config.toml
train_examples = 155796
image_size = 64
encoder_norm = "layernorm"
encoder_norm_position = "sandwich"
encoder_activation = "gelu"
encoder_head_dim = 16
encoder_fused_qkv = false
encoder_kernel_size = 7
decoder_blocks_per_level = 2
Rows from block 3 of the encoder, named by matrix and row number. Rows with one number belong to one neuron. Each number is 200 + 20 x the weight over its row's rms, rounded and kept within 0 to 999. All counts start at 0.
# fc1: MLP up (encoder.blocks.3.mlp.fc1.weight, 192x64), inputs 0-31
# fc2: MLP down (encoder.blocks.3.mlp.fc2.weight, 64x192, transposed), outputs 0-31
fc1.54,183,202,189,174,239,162,191,165,226,204,218,206,195,180,190,226,214,203,197,178,183,196,183,206,234,218,172,170,236,156,204,183
fc2.54,157,213,194,202,188,195,211,200,196,188,196,195,207,187,191,188,175,193,195,208,210,214,164,213,191,182,226,235,178,222,228,208
fc1.55,226,193,197,217,218,189,207,186,219,221,187,180,179,190,180,184,223,205,216,219,172,221,213,186,207,220,214,177,214,184,217,150
fc2.55,150,197,244,187,191,205,213,202,212,194,180,218,202,175,183,215,204,180,164,234,199,188,226,184,183,221,212,226,209,235,196,171
fc1.56,216,214,196,203,242,160,185,204,178,232,195,178,183,201,203,204,182,207,223,217,203,228,174,190,201,183,233,218,196,206,177,200
fc2.56,202,221,239,164,206,174,231,213,191,209,237,161,204,230,204,201,213,200,204,203,211,209,195,215,206,204,165,194,185,179,170,215
fc1.58,157,191,235,192,192,182,203,206,201,220,211,217,205,212,195,180,176,179,231,216,191,232,178,206,211,197,225,175,199,193,186,179
fc2.58,230,200,171,179,191,183,173,170,180,169,201,182,174,219,185,213,206,228,180,206,225,148,201,211,220,221,144,217,205,189,212,240
fc1.59,177,221,192,154,221,187,205,201,171,197,188,198,191,197,170,209,209,203,186,215,200,204,157,213,222,201,205,215,210,188,245,191
fc2.59,206,172,200,220,228,190,219,218,195,195,174,222,218,202,198,157,187,170,217,196,178,200,237,184,206,192,182,172,201,227,170,212
fc1.61,237,172,207,186,260,221,202,210,223,203,199,184,199,174,205,186,193,168,209,198,195,183,224,224,196,243,233,233,226,193,205,215
fc2.61,166,226,193,230,163,169,190,219,180,208,200,221,201,202,180,230,206,203,187,198,184,197,196,160,179,188,174,175,207,189,190,201
fc1.62,187,202,218,180,194,153,203,213,200,193,238,218,161,218,231,183,196,206,192,183,212,202,228,222,216,243,191,156,203,233,218,171
fc2.62,207,172,214,211,258,217,220,215,226,233,216,191,237,184,182,223,168,205,208,194,175,198,165,202,200,154,202,235,179,207,204,208
fc1.63,226,193,216,187,206,192,208,195,218,195,169,174,202,207,206,170,200,202,183,195,189,196,208,227,236,172,227,195,212,218,205,222
fc2.63,197,219,165,197,203,220,205,217,191,237,208,199,214,215,192,205,213,185,226,201,154,152,208,206,157,207,204,184,192,166,180,225
fc1.64,205,201,203,180,197,173,152,227,205,194,187,206,194,187,204,190,203,238,206,224,226,175,204,175,205,206,199,218,211,200,186,234
fc2.64,225,186,221,200,230,200,196,212,186,224,196,199,182,212,190,196,204,192,197,220,189,187,216,208,174,215,193,187,195,210,191,197
fc1.65,203,152,216,176,211,194,210,196,154,209,203,198,241,242,173,236,224,218,165,206,188,180,157,223,170,211,191,211,224,225,229,218
fc2.65,189,236,204,208,203,201,189,204,234,187,195,202,179,158,222,153,163,199,234,222,150,232,217,189,214,196,206,209,187,170,181,189
fc1.67,199,232,174,203,185,158,233,202,185,177,191,194,168,195,208,184,200,193,210,214,184,184,198,225,190,216,208,208,217,186,185,196
fc2.67,203,199,244,188,226,218,203,187,203,209,216,199,227,214,183,203,214,235,185,195,240,190,166,200,212,198,185,173,191,217,215,218
fc1.68,182,229,210,199,175,231,239,218,205,198,177,199,197,206,176,181,215,205,187,203,160,177,153,214,187,180,234,189,187,206,185,216
fc2.68,232,163,173,199,214,165,177,182,190,206,220,193,203,212,172,234,208,191,208,178,228,198,222,175,219,202,172,229,204,209,238,190
fc1.69,180,195,219,213,203,192,216,213,187,221,214,182,180,214,197,185,223,172,229,183,173,218,214,218,222,239,186,201,207,159,215,213
fc2.69,209,197,198,185,199,220,188,205,202,196,166,226,207,231,197,192,165,199,180,192,203,173,188,197,247,186,220,207,218,217,181,212
fc1.70,217,188,211,188,212,178,163,210,188,204,218,199,207,208,193,221,212,220,218,171,218,241,214,203,186,178,192,192,217,205,220,180
fc2.70,229,175,193,166,190,224,200,214,221,201,179,215,201,236,210,230,210,157,212,179,179,176,173,222,231,202,184,219,201,172,207,156
fc1.71,204,229,177,187,212,197,174,194,165,188,199,227,201,209,211,189,216,183,175,188,175,183,207,168,243,259,178,212,224,159,203,206
fc2.71,217,193,240,188,196,203,236,222,222,215,208,196,214,209,197,185,196,199,159,232,222,199,168,212,139,190,260,200,177,199,229,206
fc1.72,211,215,232,233,234,175,177,216,201,215,208,209,197,171,183,204,219,218,203,184,173,223,206,181,184,224,233,199,162,193,218,198
fc2.72,208,172,221,194,214,191,229,204,179,207,186,168,208,197,231,197,207,237,184,240,165,181,208,207,171,226,207,190,204,194,173,206
fc1.73,190,221,200,172,220,198,192,206,218,167,185,172,211,231,200,206,181,215,209,189,205,224,224,186,173,191,185,199,196,179,188,199
fc2.73,183,222,198,184,217,200,191,237,204,221,213,195,193,193,183,184,205,178,205,233,168,198,233,200,231,191,190,203,177,202,219,180
fc1.74,209,212,201,167,203,179,182,201,222,182,152,194,214,204,196,185,221,169,169,232,193,177,179,220,222,221,244,206,219,249,194,195
fc2.74,211,198,214,223,185,202,217,185,139,180,190,203,176,236,201,195,169,222,188,203,216,200,214,196,175,189,203,215,227,198,212,230
fc1.75,198,201,223,189,223,204,214,224,153,214,202,173,199,200,199,198,179,199,166,216,194,217,215,193,148,240,217,187,231,237,198,219
fc2.75,201,194,196,198,182,192,207,198,247,199,171,226,205,195,196,188,232,183,216,218,176,186,180,209,237,170,199,232,198,187,222,180
fc1.76,176,181,198,194,196,205,204,204,233,167,197,198,186,223,240,211,199,198,164,213,225,209,206,230,203,233,206,186,181,204,220,223
fc2.76,220,197,184,176,224,217,189,196,179,243,223,219,197,178,199,221,186,198,232,190,190,200,220,174,188,192,166,200,213,214,195,242
fc1.77,189,183,216,220,189,211,204,231,182,228,206,188,144,194,202,189,194,154,201,243,217,189,194,204,203,206,199,173,200,202,212,224
fc2.77,238,215,198,184,242,182,184,179,209,179,184,186,220,179,185,211,186,242,176,194,188,214,209,202,187,227,209,224,180,200,204,166
fc1.80,200,225,176,251,199,197,198,193,190,216,173,206,199,205,256,204,204,206,173,182,165,214,190,218,214,215,202,195,188,176,226,210
fc2.80,198,178,229,176,213,188,217,198,182,196,223,235,204,208,150,205,193,180,177,218,182,191,215,187,179,210,175,215,230,210,182,216
fc1.81,189,208,191,175,209,157,165,219,200,219,184,230,176,190,184,208,173,191,182,222,198,202,218,220,195,192,209,165,220,225,211,181
fc2.81,194,200,192,198,227,216,198,236,204,196,223,203,237,194,219,216,217,232,226,171,157,208,204,177,196,200,185,216,162,191,208,196
fc1.82,235,203,208,210,181,207,209,203,230,179,206,190,204,190,155,136,200,166,205,174,203,174,177,185,236,231,235,215,175,205,196,211
fc2.82,191,205,216,156,211,187,204,208,204,166,181,199,207,204,233,252,236,239,194,179,205,189,198,200,216,174,218,224,153,206,201,167
fc1.83,192,240,165,200,200,171,209,220,206,222,208,199,221,195,212,150,210,201,192,209,233,213,197,223,221,156,201,161,186,171,204,218
fc2.83,190,177,219,175,163,200,219,214,190,183,195,206,197,246,188,200,219,184,176,214,180,202,177,203,201,199,222,224,217,199,191,204
fc1.84,210,190,226,208,172,171,191,199,195,175,212,223,231,200,171,184,191,183,182,219,175,164,183,211,220,202,198,227,227,195,204,221
fc2.84,200,201,182,213,205,196,209,184,202,210,191,202,183,218,194,204,170,194,213,204,223,211,221,205,154,196,224,191,178,214,181,221
fc1.85,203,216,202,161,216,176,202,224,183,168,222,192,195,198,194,207,196,176,227,212,196,175,195,205,219,204,212,188,228,198,175,187
fc2.85,180,181,184,178,204,166,160,182,188,231,182,240,192,184,215,213,222,221,198,153,205,236,189,217,196,184,215,210,188,187,221,198
fc1.86,231,174,212,212,191,186,199,184,186,217,221,190,222,157,220,199,211,200,199,206,194,232,172,212,213,217,183,201,211,205,222,194
fc2.86,170,193,213,203,231,174,215,212,219,201,174,181,182,201,214,190,196,227,212,200,212,204,211,191,179,190,202,194,159,167,232,214
fc1.87,190,163,203,210,178,199,216,236,169,199,221,217,197,202,206,202,221,192,195,164,215,185,156,216,189,219,194,182,204,200,235,230
fc2.87,208,238,221,189,221,180,206,155,204,172,173,184,216,207,178,179,213,214,217,219,214,189,222,199,181,216,184,220,192,217,167,193
fc1.88,177,178,193,216,188,180,209,223,201,219,193,217,191,180,186,182,194,260,193,218,172,188,201,215,198,199,194,168,206,206,239,211
fc2.88,223,189,211,177,238,226,205,197,203,161,198,201,215,201,202,178,191,176,199,201,202,188,202,185,180,187,206,210,215,177,173,247
fc1.89,194,203,217,219,209,218,207,210,194,208,211,166,200,201,178,181,157,184,214,200,218,183,183,192,214,164,183,159,226,173,229,211
fc2.89,202,155,175,171,197,180,208,196,206,186,187,226,214,193,183,181,238,205,227,198,162,204,215,205,205,223,211,215,201,236,159,183
fc1.90,186,232,180,246,180,181,195,175,187,206,192,207,190,197,200,194,222,184,200,189,157,171,188,218,187,237,194,227,184,225,233,206
fc2.90,200,197,205,173,215,181,230,221,230,171,216,174,167,210,206,172,195,207,206,204,202,241,184,203,233,177,224,163,186,173,194,174
fc1.92,211,211,215,206,192,188,223,229,189,210,193,166,176,188,197,167,207,202,220,202,183,178,173,196,212,189,198,190,214,222,209,206
fc2.92,186,183,158,238,246,177,178,183,225,217,227,218,220,223,195,215,183,174,185,228,178,218,201,210,228,172,212,196,180,187,166,207
fc1.93,189,221,216,186,240,197,184,192,217,184,195,213,186,204,214,205,189,234,229,191,204,218,204,142,174,206,214,179,201,185,204,196
fc2.93,161,214,224,199,206,167,215,200,183,207,161,220,199,178,193,209,184,201,262,193,203,163,200,175,204,224,221,193,186,207,206,181
fc1.94,223,221,204,217,215,176,183,179,198,197,201,232,196,185,179,215,212,216,208,193,190,255,190,203,218,199,188,221,191,225,203,213
fc2.94,209,215,206,221,212,196,170,231,235,178,235,164,201,196,207,176,215,212,203,206,200,186,214,209,197,219,197,184,177,170,162,208
fc1.95,219,195,156,218,241,215,184,207,216,192,176,202,177,231,193,203,218,206,198,193,201,247,236,187,200,228,189,197,208,169,187,191
fc2.95,226,237,142,192,178,202,190,192,213,195,210,191,183,227,209,204,220,215,183,205,189,220,195,245,162,205,162,209,217,207,196,208
fc1.96,242,184,211,223,225,188,211,207,196,213,205,197,170,160,190,151,224,162,182,216,156,200,203,187,244,187,207,175,232,195,200,180
fc2.96,156,227,175,180,176,197,219,202,210,190,206,220,211,211,194,222,228,218,196,212,209,187,248,204,220,217,204,207,167,204,189,184
fc1.97,197,165,190,197,200,174,192,231,192,223,240,187,214,193,205,177,202,187,222,231,195,209,211,198,220,168,205,171,152,228,200,216
fc2.97,191,203,250,203,218,180,180,183,197,232,206,213,183,170,179,179,159,219,168,222,203,186,197,178,243,184,235,227,221,210,197,171
fc1.99,195,186,229,205,189,199,186,198,218,170,155,212,162,189,205,197,197,203,205,167,173,158,169,205,212,219,209,223,213,201,206,235
fc2.99,216,223,209,178,221,211,183,163,160,215,209,222,208,206,170,204,225,182,215,204,226,224,207,195,177,224,194,186,188,207,174,178
fc1.101,162,213,191,191,142,205,223,199,199,172,195,219,209,199,186,215,196,184,218,184,207,185,161,215,187,249,188,236,219,193,190,208
fc2.101,227,192,207,194,275,193,195,189,198,223,196,192,184,206,195,189,217,222,173,195,182,199,217,190,221,173,196,156,202,229,205,204
fc1.102,199,207,204,185,198,208,209,222,204,214,198,212,224,223,186,149,212,239,201,201,177,197,209,214,233,169,187,223,197,185,182,220
fc2.102,191,195,204,182,205,163,182,189,185,242,191,176,185,172,214,239,174,204,187,162,168,197,190,206,184,207,207,166,221,221,185,199
fc1.103,186,177,224,218,212,193,199,213,220,180,177,196,182,170,222,188,214,217,222,231,233,194,227,182,228,197,222,188,199,216,173,206
fc2.103,203,215,200,215,201,202,232,197,150,212,231,190,177,217,178,206,191,175,190,194,197,228,192,218,229,200,175,185,181,225,227,192
fc1.105,195,204,179,192,208,193,180,217,182,154,218,208,182,215,195,204,195,200,183,171,180,170,206,220,221,188,177,186,215,212,202,203
fc2.105,194,173,183,178,164,190,201,216,177,213,199,215,233,169,206,210,227,178,190,194,211,182,184,210,191,218,200,213,212,193,196,202
fc1.106,223,211,208,175,192,187,216,232,222,166,196,234,224,213,186,180,183,191,179,205,203,199,190,204,203,156,194,208,236,170,192,232
fc2.106,202,216,189,190,190,244,195,197,178,226,178,202,185,186,246,186,216,203,205,212,187,215,197,197,190,227,210,181,195,235,212,196
fc1.107,199,205,191,177,205,148,165,220,213,173,207,194,232,188,214,207,218,232,211,197,171,235,195,224,238,209,203,229,211,205,183,183
fc2.107,188,217,206,183,173,175,184,197,227,193,204,221,195,188,213,200,197,232,251,191,205,228,191,209,233,221,165,203,201,185,178,187
fc1.108,200,238,173,219,200,191,207,208,176,162,203,212,206,218,206,188,207,223,171,239,183,218,193,221,213,234,180,183,238,205,207,215
fc2.108,213,202,203,176,221,200,187,200,220,211,240,223,210,196,196,209,175,178,228,169,209,178,184,220,200,199,215,193,156,233,242,198
fc1.109,218,192,171,177,221,197,247,177,210,193,197,180,196,193,206,169,204,220,183,202,210,185,241,182,217,182,200,187,230,228,199,195
fc2.109,186,205,211,194,179,207,193,228,204,181,246,179,213,178,202,208,151,179,182,214,216,165,199,227,168,185,221,182,179,155,204,200
fc1.111,176,209,182,206,245,174,219,215,174,191,189,166,203,169,199,200,200,173,189,207,208,219,169,204,217,223,234,181,195,191,182,192
fc2.111,237,202,205,180,193,190,163,212,213,221,218,238,200,187,180,200,229,217,220,222,197,200,200,219,180,207,151,217,204,190,186,202
fc1.112,190,208,227,177,171,200,243,188,179,187,184,207,228,186,186,165,211,197,238,193,204,186,211,205,220,220,211,175,213,194,217,199
fc2.112,233,212,196,207,221,203,169,206,195,205,207,187,201,187,214,202,199,227,179,210,192,184,170,208,206,198,194,199,186,206,154,205
fc1.114,234,227,213,205,198,159,214,179,220,202,178,211,202,202,179,189,186,187,181,175,176,183,216,207,187,203,211,192,191,186,194,221
fc2.114,203,176,194,202,189,231,206,210,158,200,228,209,179,208,226,198,188,196,211,232,195,225,197,175,203,191,188,208,241,236,216,192
fc1.115,244,173,211,176,207,160,201,210,202,184,228,194,215,218,194,216,177,223,202,212,186,220,209,173,233,188,182,168,219,188,208,197
fc2.115,188,196,212,165,185,193,205,225,215,191,204,215,160,203,193,191,203,223,170,217,232,204,195,222,194,195,163,192,167,203,225,226
fc1.116,158,195,226,192,193,222,180,190,180,210,177,217,165,203,175,210,190,202,207,190,205,207,221,217,216,191,183,185,214,167,181,257
fc2.116,228,231,192,206,221,177,221,224,231,194,220,186,207,217,193,180,223,173,203,195,198,199,157,197,195,194,221,206,170,204,222,145
fc1.117,218,198,232,183,225,184,227,211,200,162,220,186,169,189,173,206,175,195,197,203,234,223,186,220,200,213,199,212,224,179,196,226
fc2.117,198,196,190,187,201,227,204,183,201,234,216,228,217,203,201,172,215,184,165,229,184,199,191,200,170,215,180,205,208,225,208,208
fc1.118,198,195,166,179,202,167,194,162,196,180,180,230,201,190,207,188,214,227,168,204,190,214,189,220,179,221,236,245,191,261,206,220
fc2.118,210,173,231,218,217,224,213,201,179,179,220,179,223,206,189,201,180,215,150,202,187,174,189,183,218,202,209,198,211,198,202,194
fc1.119,228,183,194,227,201,190,182,239,197,191,209,194,222,192,156,174,215,211,196,184,192,210,229,244,205,211,196,185,192,220,226,200
fc2.119,213,216,207,212,191,226,169,184,220,214,205,189,194,187,243,222,188,221,183,161,232,229,154,179,180,197,246,193,177,189,203,218
fc1.120,203,218,189,198,252,183,226,173,188,214,176,227,168,199,152,201,195,166,194,227,177,216,208,201,195,177,209,193,227,198,223,215
fc2.120,210,192,219,211,161,200,186,232,186,209,198,175,259,200,231,209,193,180,207,199,228,195,179,200,185,207,209,176,193,172,221,203
fc1.121,213,260,178,177,201,168,178,197,224,177,204,173,224,219,183,193,207,215,211,179,194,235,188,232,207,206,177,169,213,192,202,215
fc2.121,180,202,217,203,191,230,199,226,210,206,222,215,180,181,210,188,222,183,247,225,231,172,215,202,224,202,194,182,204,211,198,199
fc1.124,181,201,195,226,230,208,151,190,205,192,223,199,170,200,223,212,222,223,239,204,155,238,232,196,173,177,169,190,231,170,233,211
fc2.124,186,197,196,182,191,200,214,187,218,175,172,190,201,215,210,204,227,211,232,156,196,224,188,214,274,184,183,207,195,180,218,165
fc1.125,219,204,201,191,219,208,186,223,215,197,181,217,225,200,158,173,215,158,183,255,204,187,170,177,199,193,199,179,202,198,181,191
fc2.125,180,221,210,219,187,189,215,190,182,201,223,190,191,183,236,200,169,223,209,141,198,211,255,205,204,207,192,214,199,228,234,208
fc1.126,194,211,196,183,198,191,213,226,226,186,202,190,201,211,190,218,196,192,226,228,189,216,163,208,214,214,144,166,209,172,194,228
fc2.126,200,179,198,203,208,214,175,177,200,247,181,203,205,184,171,196,199,185,158,184,178,166,208,216,163,207,217,236,193,218,217,207
fc1.128,174,228,205,235,197,187,182,202,175,229,184,211,182,184,215,194,207,207,231,194,234,197,195,210,187,218,217,173,173,230,214,225
fc2.128,177,229,175,185,183,212,216,212,193,172,169,222,168,234,225,185,233,202,211,205,185,224,206,223,197,198,166,197,217,159,193,241
fc1.129,214,208,214,176,240,192,168,185,226,186,157,190,192,217,214,208,217,211,226,197,190,243,215,182,203,211,232,158,203,185,201,193
fc2.129,207,197,188,202,224,208,242,182,211,197,180,181,198,180,212,211,173,180,219,189,179,191,212,148,218,229,217,219,222,210,167,200
fc1.130,235,222,201,213,198,171,208,216,186,199,227,198,175,183,174,202,207,214,190,185,225,195,193,203,207,175,173,201,201,227,206,186
fc2.130,228,238,206,206,199,249,205,181,233,198,210,190,194,167,187,201,145,169,215,204,209,196,208,196,172,187,192,187,229,164,183,203
fc1.131,197,189,218,202,227,177,193,232,215,198,171,186,211,215,232,187,167,229,192,201,195,185,186,210,194,223,211,186,183,197,182,199
fc2.131,202,212,195,228,175,222,190,212,194,199,226,218,222,173,206,206,176,193,206,172,211,174,191,231,193,211,223,228,220,203,197,195
fc1.132,191,210,246,215,196,203,229,208,214,170,186,198,213,216,210,212,206,223,230,195,190,189,211,195,200,199,193,216,197,189,202,201
fc2.132,233,177,186,189,249,195,183,237,196,202,195,208,219,181,185,195,200,185,196,177,181,194,178,250,224,188,246,195,208,229,228,193
fc1.133,185,201,210,172,217,191,194,240,163,166,226,200,231,223,201,171,180,201,221,182,220,174,192,207,201,181,167,198,218,217,161,221
fc2.133,173,163,240,231,190,200,219,179,227,214,170,196,188,208,191,231,205,199,165,219,194,207,212,204,193,219,198,192,201,204,264,177
fc1.134,223,205,206,213,213,207,222,227,176,202,227,201,207,171,146,177,180,191,229,192,241,187,207,195,195,187,213,179,222,215,223,180
fc2.134,204,190,203,195,187,210,186,177,224,186,198,208,174,270,207,219,200,219,178,166,162,209,193,205,230,229,184,254,203,226,203,214
fc1.135,199,160,202,192,218,191,230,186,163,199,169,235,184,246,165,165,162,195,194,203,185,159,178,229,166,217,169,183,195,219,211,201
fc2.135,207,216,219,174,218,194,182,200,222,199,214,167,207,176,186,227,219,192,189,184,185,255,216,170,221,176,220,189,220,222,199,228
fc1.136,176,249,205,199,186,198,214,203,179,213,161,219,182,208,212,215,200,218,215,231,185,168,184,206,202,195,218,179,213,196,197,250
fc2.136,210,186,232,200,210,195,207,199,224,205,245,172,254,198,172,216,216,176,155,171,236,233,187,216,192,209,194,187,180,193,208,186
fc1.138,193,208,159,205,221,188,164,207,188,202,212,225,220,206,194,224,193,226,196,212,181,208,224,193,192,260,231,218,156,188,212,210
fc2.138,221,201,204,186,208,195,243,204,227,205,184,203,190,194,202,205,186,174,205,179,242,188,220,200,222,194,219,185,202,257,180,189
fc1.139,218,257,173,219,224,192,192,195,220,180,220,183,168,200,229,225,214,217,190,197,180,217,212,182,220,242,204,190,190,187,212,203
fc2.139,222,202,222,197,194,184,223,229,210,203,182,171,207,190,213,222,206,179,184,226,183,176,240,185,196,185,160,197,199,217,179,204
fc1.141,217,233,226,202,238,171,177,222,217,177,179,189,192,188,181,186,196,187,168,210,195,170,260,195,200,185,168,184,211,215,202,209
fc2.141,171,192,192,176,201,191,200,187,197,200,207,198,227,209,168,222,225,209,230,174,238,213,151,245,208,228,180,185,188,176,211,183
fc1.142,188,192,179,208,215,176,226,223,193,174,223,193,195,168,180,204,199,175,198,206,206,213,241,194,224,206,194,155,212,220,188,194
fc2.142,179,165,176,201,222,187,194,229,211,171,200,171,204,186,214,193,191,194,188,215,201,162,170,220,198,221,221,175,162,192,210,158
fc1.143,234,201,172,209,211,183,224,213,189,191,236,173,224,219,164,173,201,159,231,212,158,209,200,189,205,175,196,194,172,212,224,220
fc2.143,171,200,209,208,170,236,210,244,198,220,173,206,192,202,210,237,192,242,177,201,200,183,208,241,235,206,195,215,203,168,174,200
fc1.144,236,232,207,221,217,199,184,198,205,232,198,172,228,178,159,194,186,189,213,200,219,202,225,184,193,197,219,181,175,228,249,208
fc2.144,202,190,198,204,204,222,146,182,193,214,213,173,202,224,191,222,171,212,191,195,226,173,222,220,201,219,216,208,185,177,176,235
fc1.145,213,219,165,210,219,213,185,176,206,175,225,219,195,226,199,210,180,187,205,226,189,178,183,182,222,236,205,186,203,164,166,196
fc2.145,200,209,197,226,218,203,239,207,201,178,167,177,202,200,171,177,196,160,204,188,189,240,189,225,199,206,198,190,176,187,216,209
fc1.146,218,244,193,136,222,196,218,214,202,180,186,214,184,187,229,234,193,183,189,207,197,203,195,190,176,208,207,201,215,210,208,202
fc2.146,191,174,213,244,191,219,200,207,176,212,180,180,209,246,165,186,203,228,205,203,204,201,218,198,189,174,215,183,200,178,206,208
fc1.147,214,190,175,198,214,198,196,181,217,154,195,218,223,220,200,188,224,189,212,153,195,205,194,188,229,162,195,207,208,205,226,199
fc2.147,199,221,194,194,212,203,195,212,202,229,209,207,196,179,185,206,200,227,187,240,194,190,192,226,167,241,202,210,179,174,192,216
fc1.148,205,182,210,222,204,204,225,189,206,223,241,199,222,186,218,182,156,223,210,182,205,196,212,181,237,187,181,200,209,232,231,166
fc2.148,202,208,200,179,216,237,201,182,221,220,180,149,199,174,187,203,158,213,196,193,200,169,210,217,212,212,192,206,213,209,207,201
fc1.149,211,221,186,186,221,205,227,200,210,216,177,241,203,210,236,213,206,224,188,181,187,214,173,173,183,167,185,162,224,184,229,202
fc2.149,199,203,213,222,181,200,159,171,173,172,239,189,205,205,182,190,169,156,194,192,192,184,184,215,167,226,222,221,183,181,197,226
fc1.150,208,185,222,180,232,180,207,198,205,199,207,147,185,200,192,203,198,193,207,191,205,174,217,200,209,172,222,149,206,176,238,190
fc2.150,213,213,171,203,208,217,185,220,220,190,192,190,192,162,201,170,211,205,210,231,215,203,212,213,185,222,203,178,173,209,177,186
fc1.153,218,201,197,183,196,228,186,207,182,184,169,191,178,211,221,213,211,163,208,213,165,214,198,188,149,199,201,166,205,190,192,175
fc2.153,195,206,206,219,214,159,219,178,190,200,214,193,204,205,178,196,206,248,186,186,239,187,204,207,235,174,181,226,208,198,223,208
fc1.154,166,200,189,179,205,178,220,194,168,198,192,169,173,214,202,237,177,214,218,194,190,228,196,218,176,205,218,183,194,190,209,228
fc2.154,182,227,205,185,218,175,209,199,209,207,159,175,206,207,204,166,203,174,185,199,233,189,231,190,198,209,189,196,171,228,236,183
fc1.155,177,206,207,206,224,214,198,180,250,192,215,176,209,208,231,172,195,219,192,210,171,187,217,194,212,199,228,234,195,173,198,187
fc2.155,156,191,217,207,217,214,207,197,191,201,205,169,237,206,209,205,203,246,185,192,181,218,187,190,197,232,193,213,223,214,195,183
fc1.156,218,230,200,246,230,203,199,222,196,182,195,213,231,198,180,173,208,211,207,215,219,183,186,189,223,220,170,217,182,151,196,194
fc2.156,181,168,197,171,159,207,179,221,190,224,200,209,202,223,183,185,215,180,214,211,177,178,203,192,198,192,223,191,191,223,228,210
fc1.157,191,169,164,220,230,187,226,216,199,204,179,240,179,240,195,205,199,223,200,184,211,172,170,176,212,185,169,200,204,205,244,215
fc2.157,220,236,244,207,196,195,192,163,177,202,200,188,207,176,222,175,187,187,210,199,181,199,188,202,174,228,178,203,192,201,154,188
fc1.158,222,209,214,166,233,195,221,193,184,197,174,217,173,219,193,179,217,201,212,216,206,235,170,210,185,187,197,194,203,206,205,200
fc2.158,208,185,194,236,194,229,185,200,185,183,244,159,200,222,170,214,192,194,192,179,196,182,218,204,203,197,207,191,211,204,207,200
fc1.159,230,179,192,185,226,200,210,215,211,187,237,221,201,196,167,198,185,190,217,173,172,200,167,232,221,210,209,217,215,181,210,220
fc2.159,196,244,219,231,199,214,196,177,204,190,186,180,213,201,225,194,190,228,178,202,201,195,221,191,171,197,223,192,202,187,177,202
fc1.161,192,228,176,215,222,173,188,214,241,209,207,215,189,230,201,207,218,251,203,218,201,231,200,182,215,196,178,210,196,215,201,223
fc2.161,206,191,213,216,173,229,166,236,155,230,193,198,147,196,207,193,184,189,198,222,188,205,178,236,237,177,168,193,193,201,199,207
fc1.162,189,219,210,236,184,156,180,216,200,195,188,166,215,177,219,216,209,181,199,215,216,214,211,194,190,206,186,170,215,196,191,200
fc2.162,215,209,186,196,223,184,192,218,219,241,187,196,161,215,221,200,208,199,231,207,156,185,198,220,206,165,202,174,204,175,203,214
fc1.163,212,210,193,218,227,176,185,236,181,181,185,236,228,184,181,166,158,181,190,171,210,194,180,197,230,209,187,208,234,215,184,224
fc2.163,202,195,202,167,182,177,203,216,204,213,186,208,205,214,205,207,251,242,220,223,195,175,202,208,150,195,195,216,194,200,195,187
fc1.164,227,236,194,210,218,189,205,219,185,206,216,188,182,167,194,199,174,179,206,220,219,238,193,207,201,180,226,178,200,198,215,187
fc2.164,218,212,244,199,197,217,183,187,211,185,216,216,202,204,196,201,210,231,191,214,228,177,164,209,219,212,191,187,191,207,146,198
fc1.165,210,212,216,219,212,207,178,205,197,212,191,212,236,190,200,193,220,236,195,187,163,174,210,187,170,216,219,208,212,191,216,172
fc2.165,196,185,173,166,175,218,196,170,180,186,186,193,205,196,170,212,202,164,212,194,209,203,187,231,223,196,202,198,212,227,185,239
fc1.166,175,214,181,179,220,193,184,207,243,173,212,183,211,223,175,193,246,214,179,147,183,186,184,222,213,195,181,206,184,185,193,211
fc2.166,211,200,229,213,186,217,203,221,174,171,215,207,201,188,179,194,210,192,221,234,254,223,178,174,196,181,177,214,221,202,225,175
fc1.167,216,189,200,213,186,188,206,223,206,197,242,198,244,219,197,200,193,217,202,208,198,212,193,205,214,195,162,233,172,199,210,213
fc2.167,182,208,212,183,218,193,221,217,199,190,188,202,196,215,227,191,191,232,208,155,198,173,199,190,181,194,233,161,206,237,239,212
fc1.168,203,234,209,181,226,197,187,229,221,224,205,191,218,189,190,205,183,207,187,197,201,183,196,182,225,187,200,195,191,225,198,224
fc2.168,185,190,186,222,198,207,231,176,180,169,206,189,155,187,230,198,194,198,227,201,212,239,189,229,186,209,209,186,200,176,199,165
fc1.169,215,224,196,231,200,206,197,233,191,161,227,205,217,168,222,205,179,206,184,169,182,214,192,194,176,189,208,197,202,196,181,217
fc2.169,211,201,208,187,224,219,195,174,230,238,202,197,181,208,177,181,225,194,209,231,212,200,212,195,241,212,186,194,195,223,233,161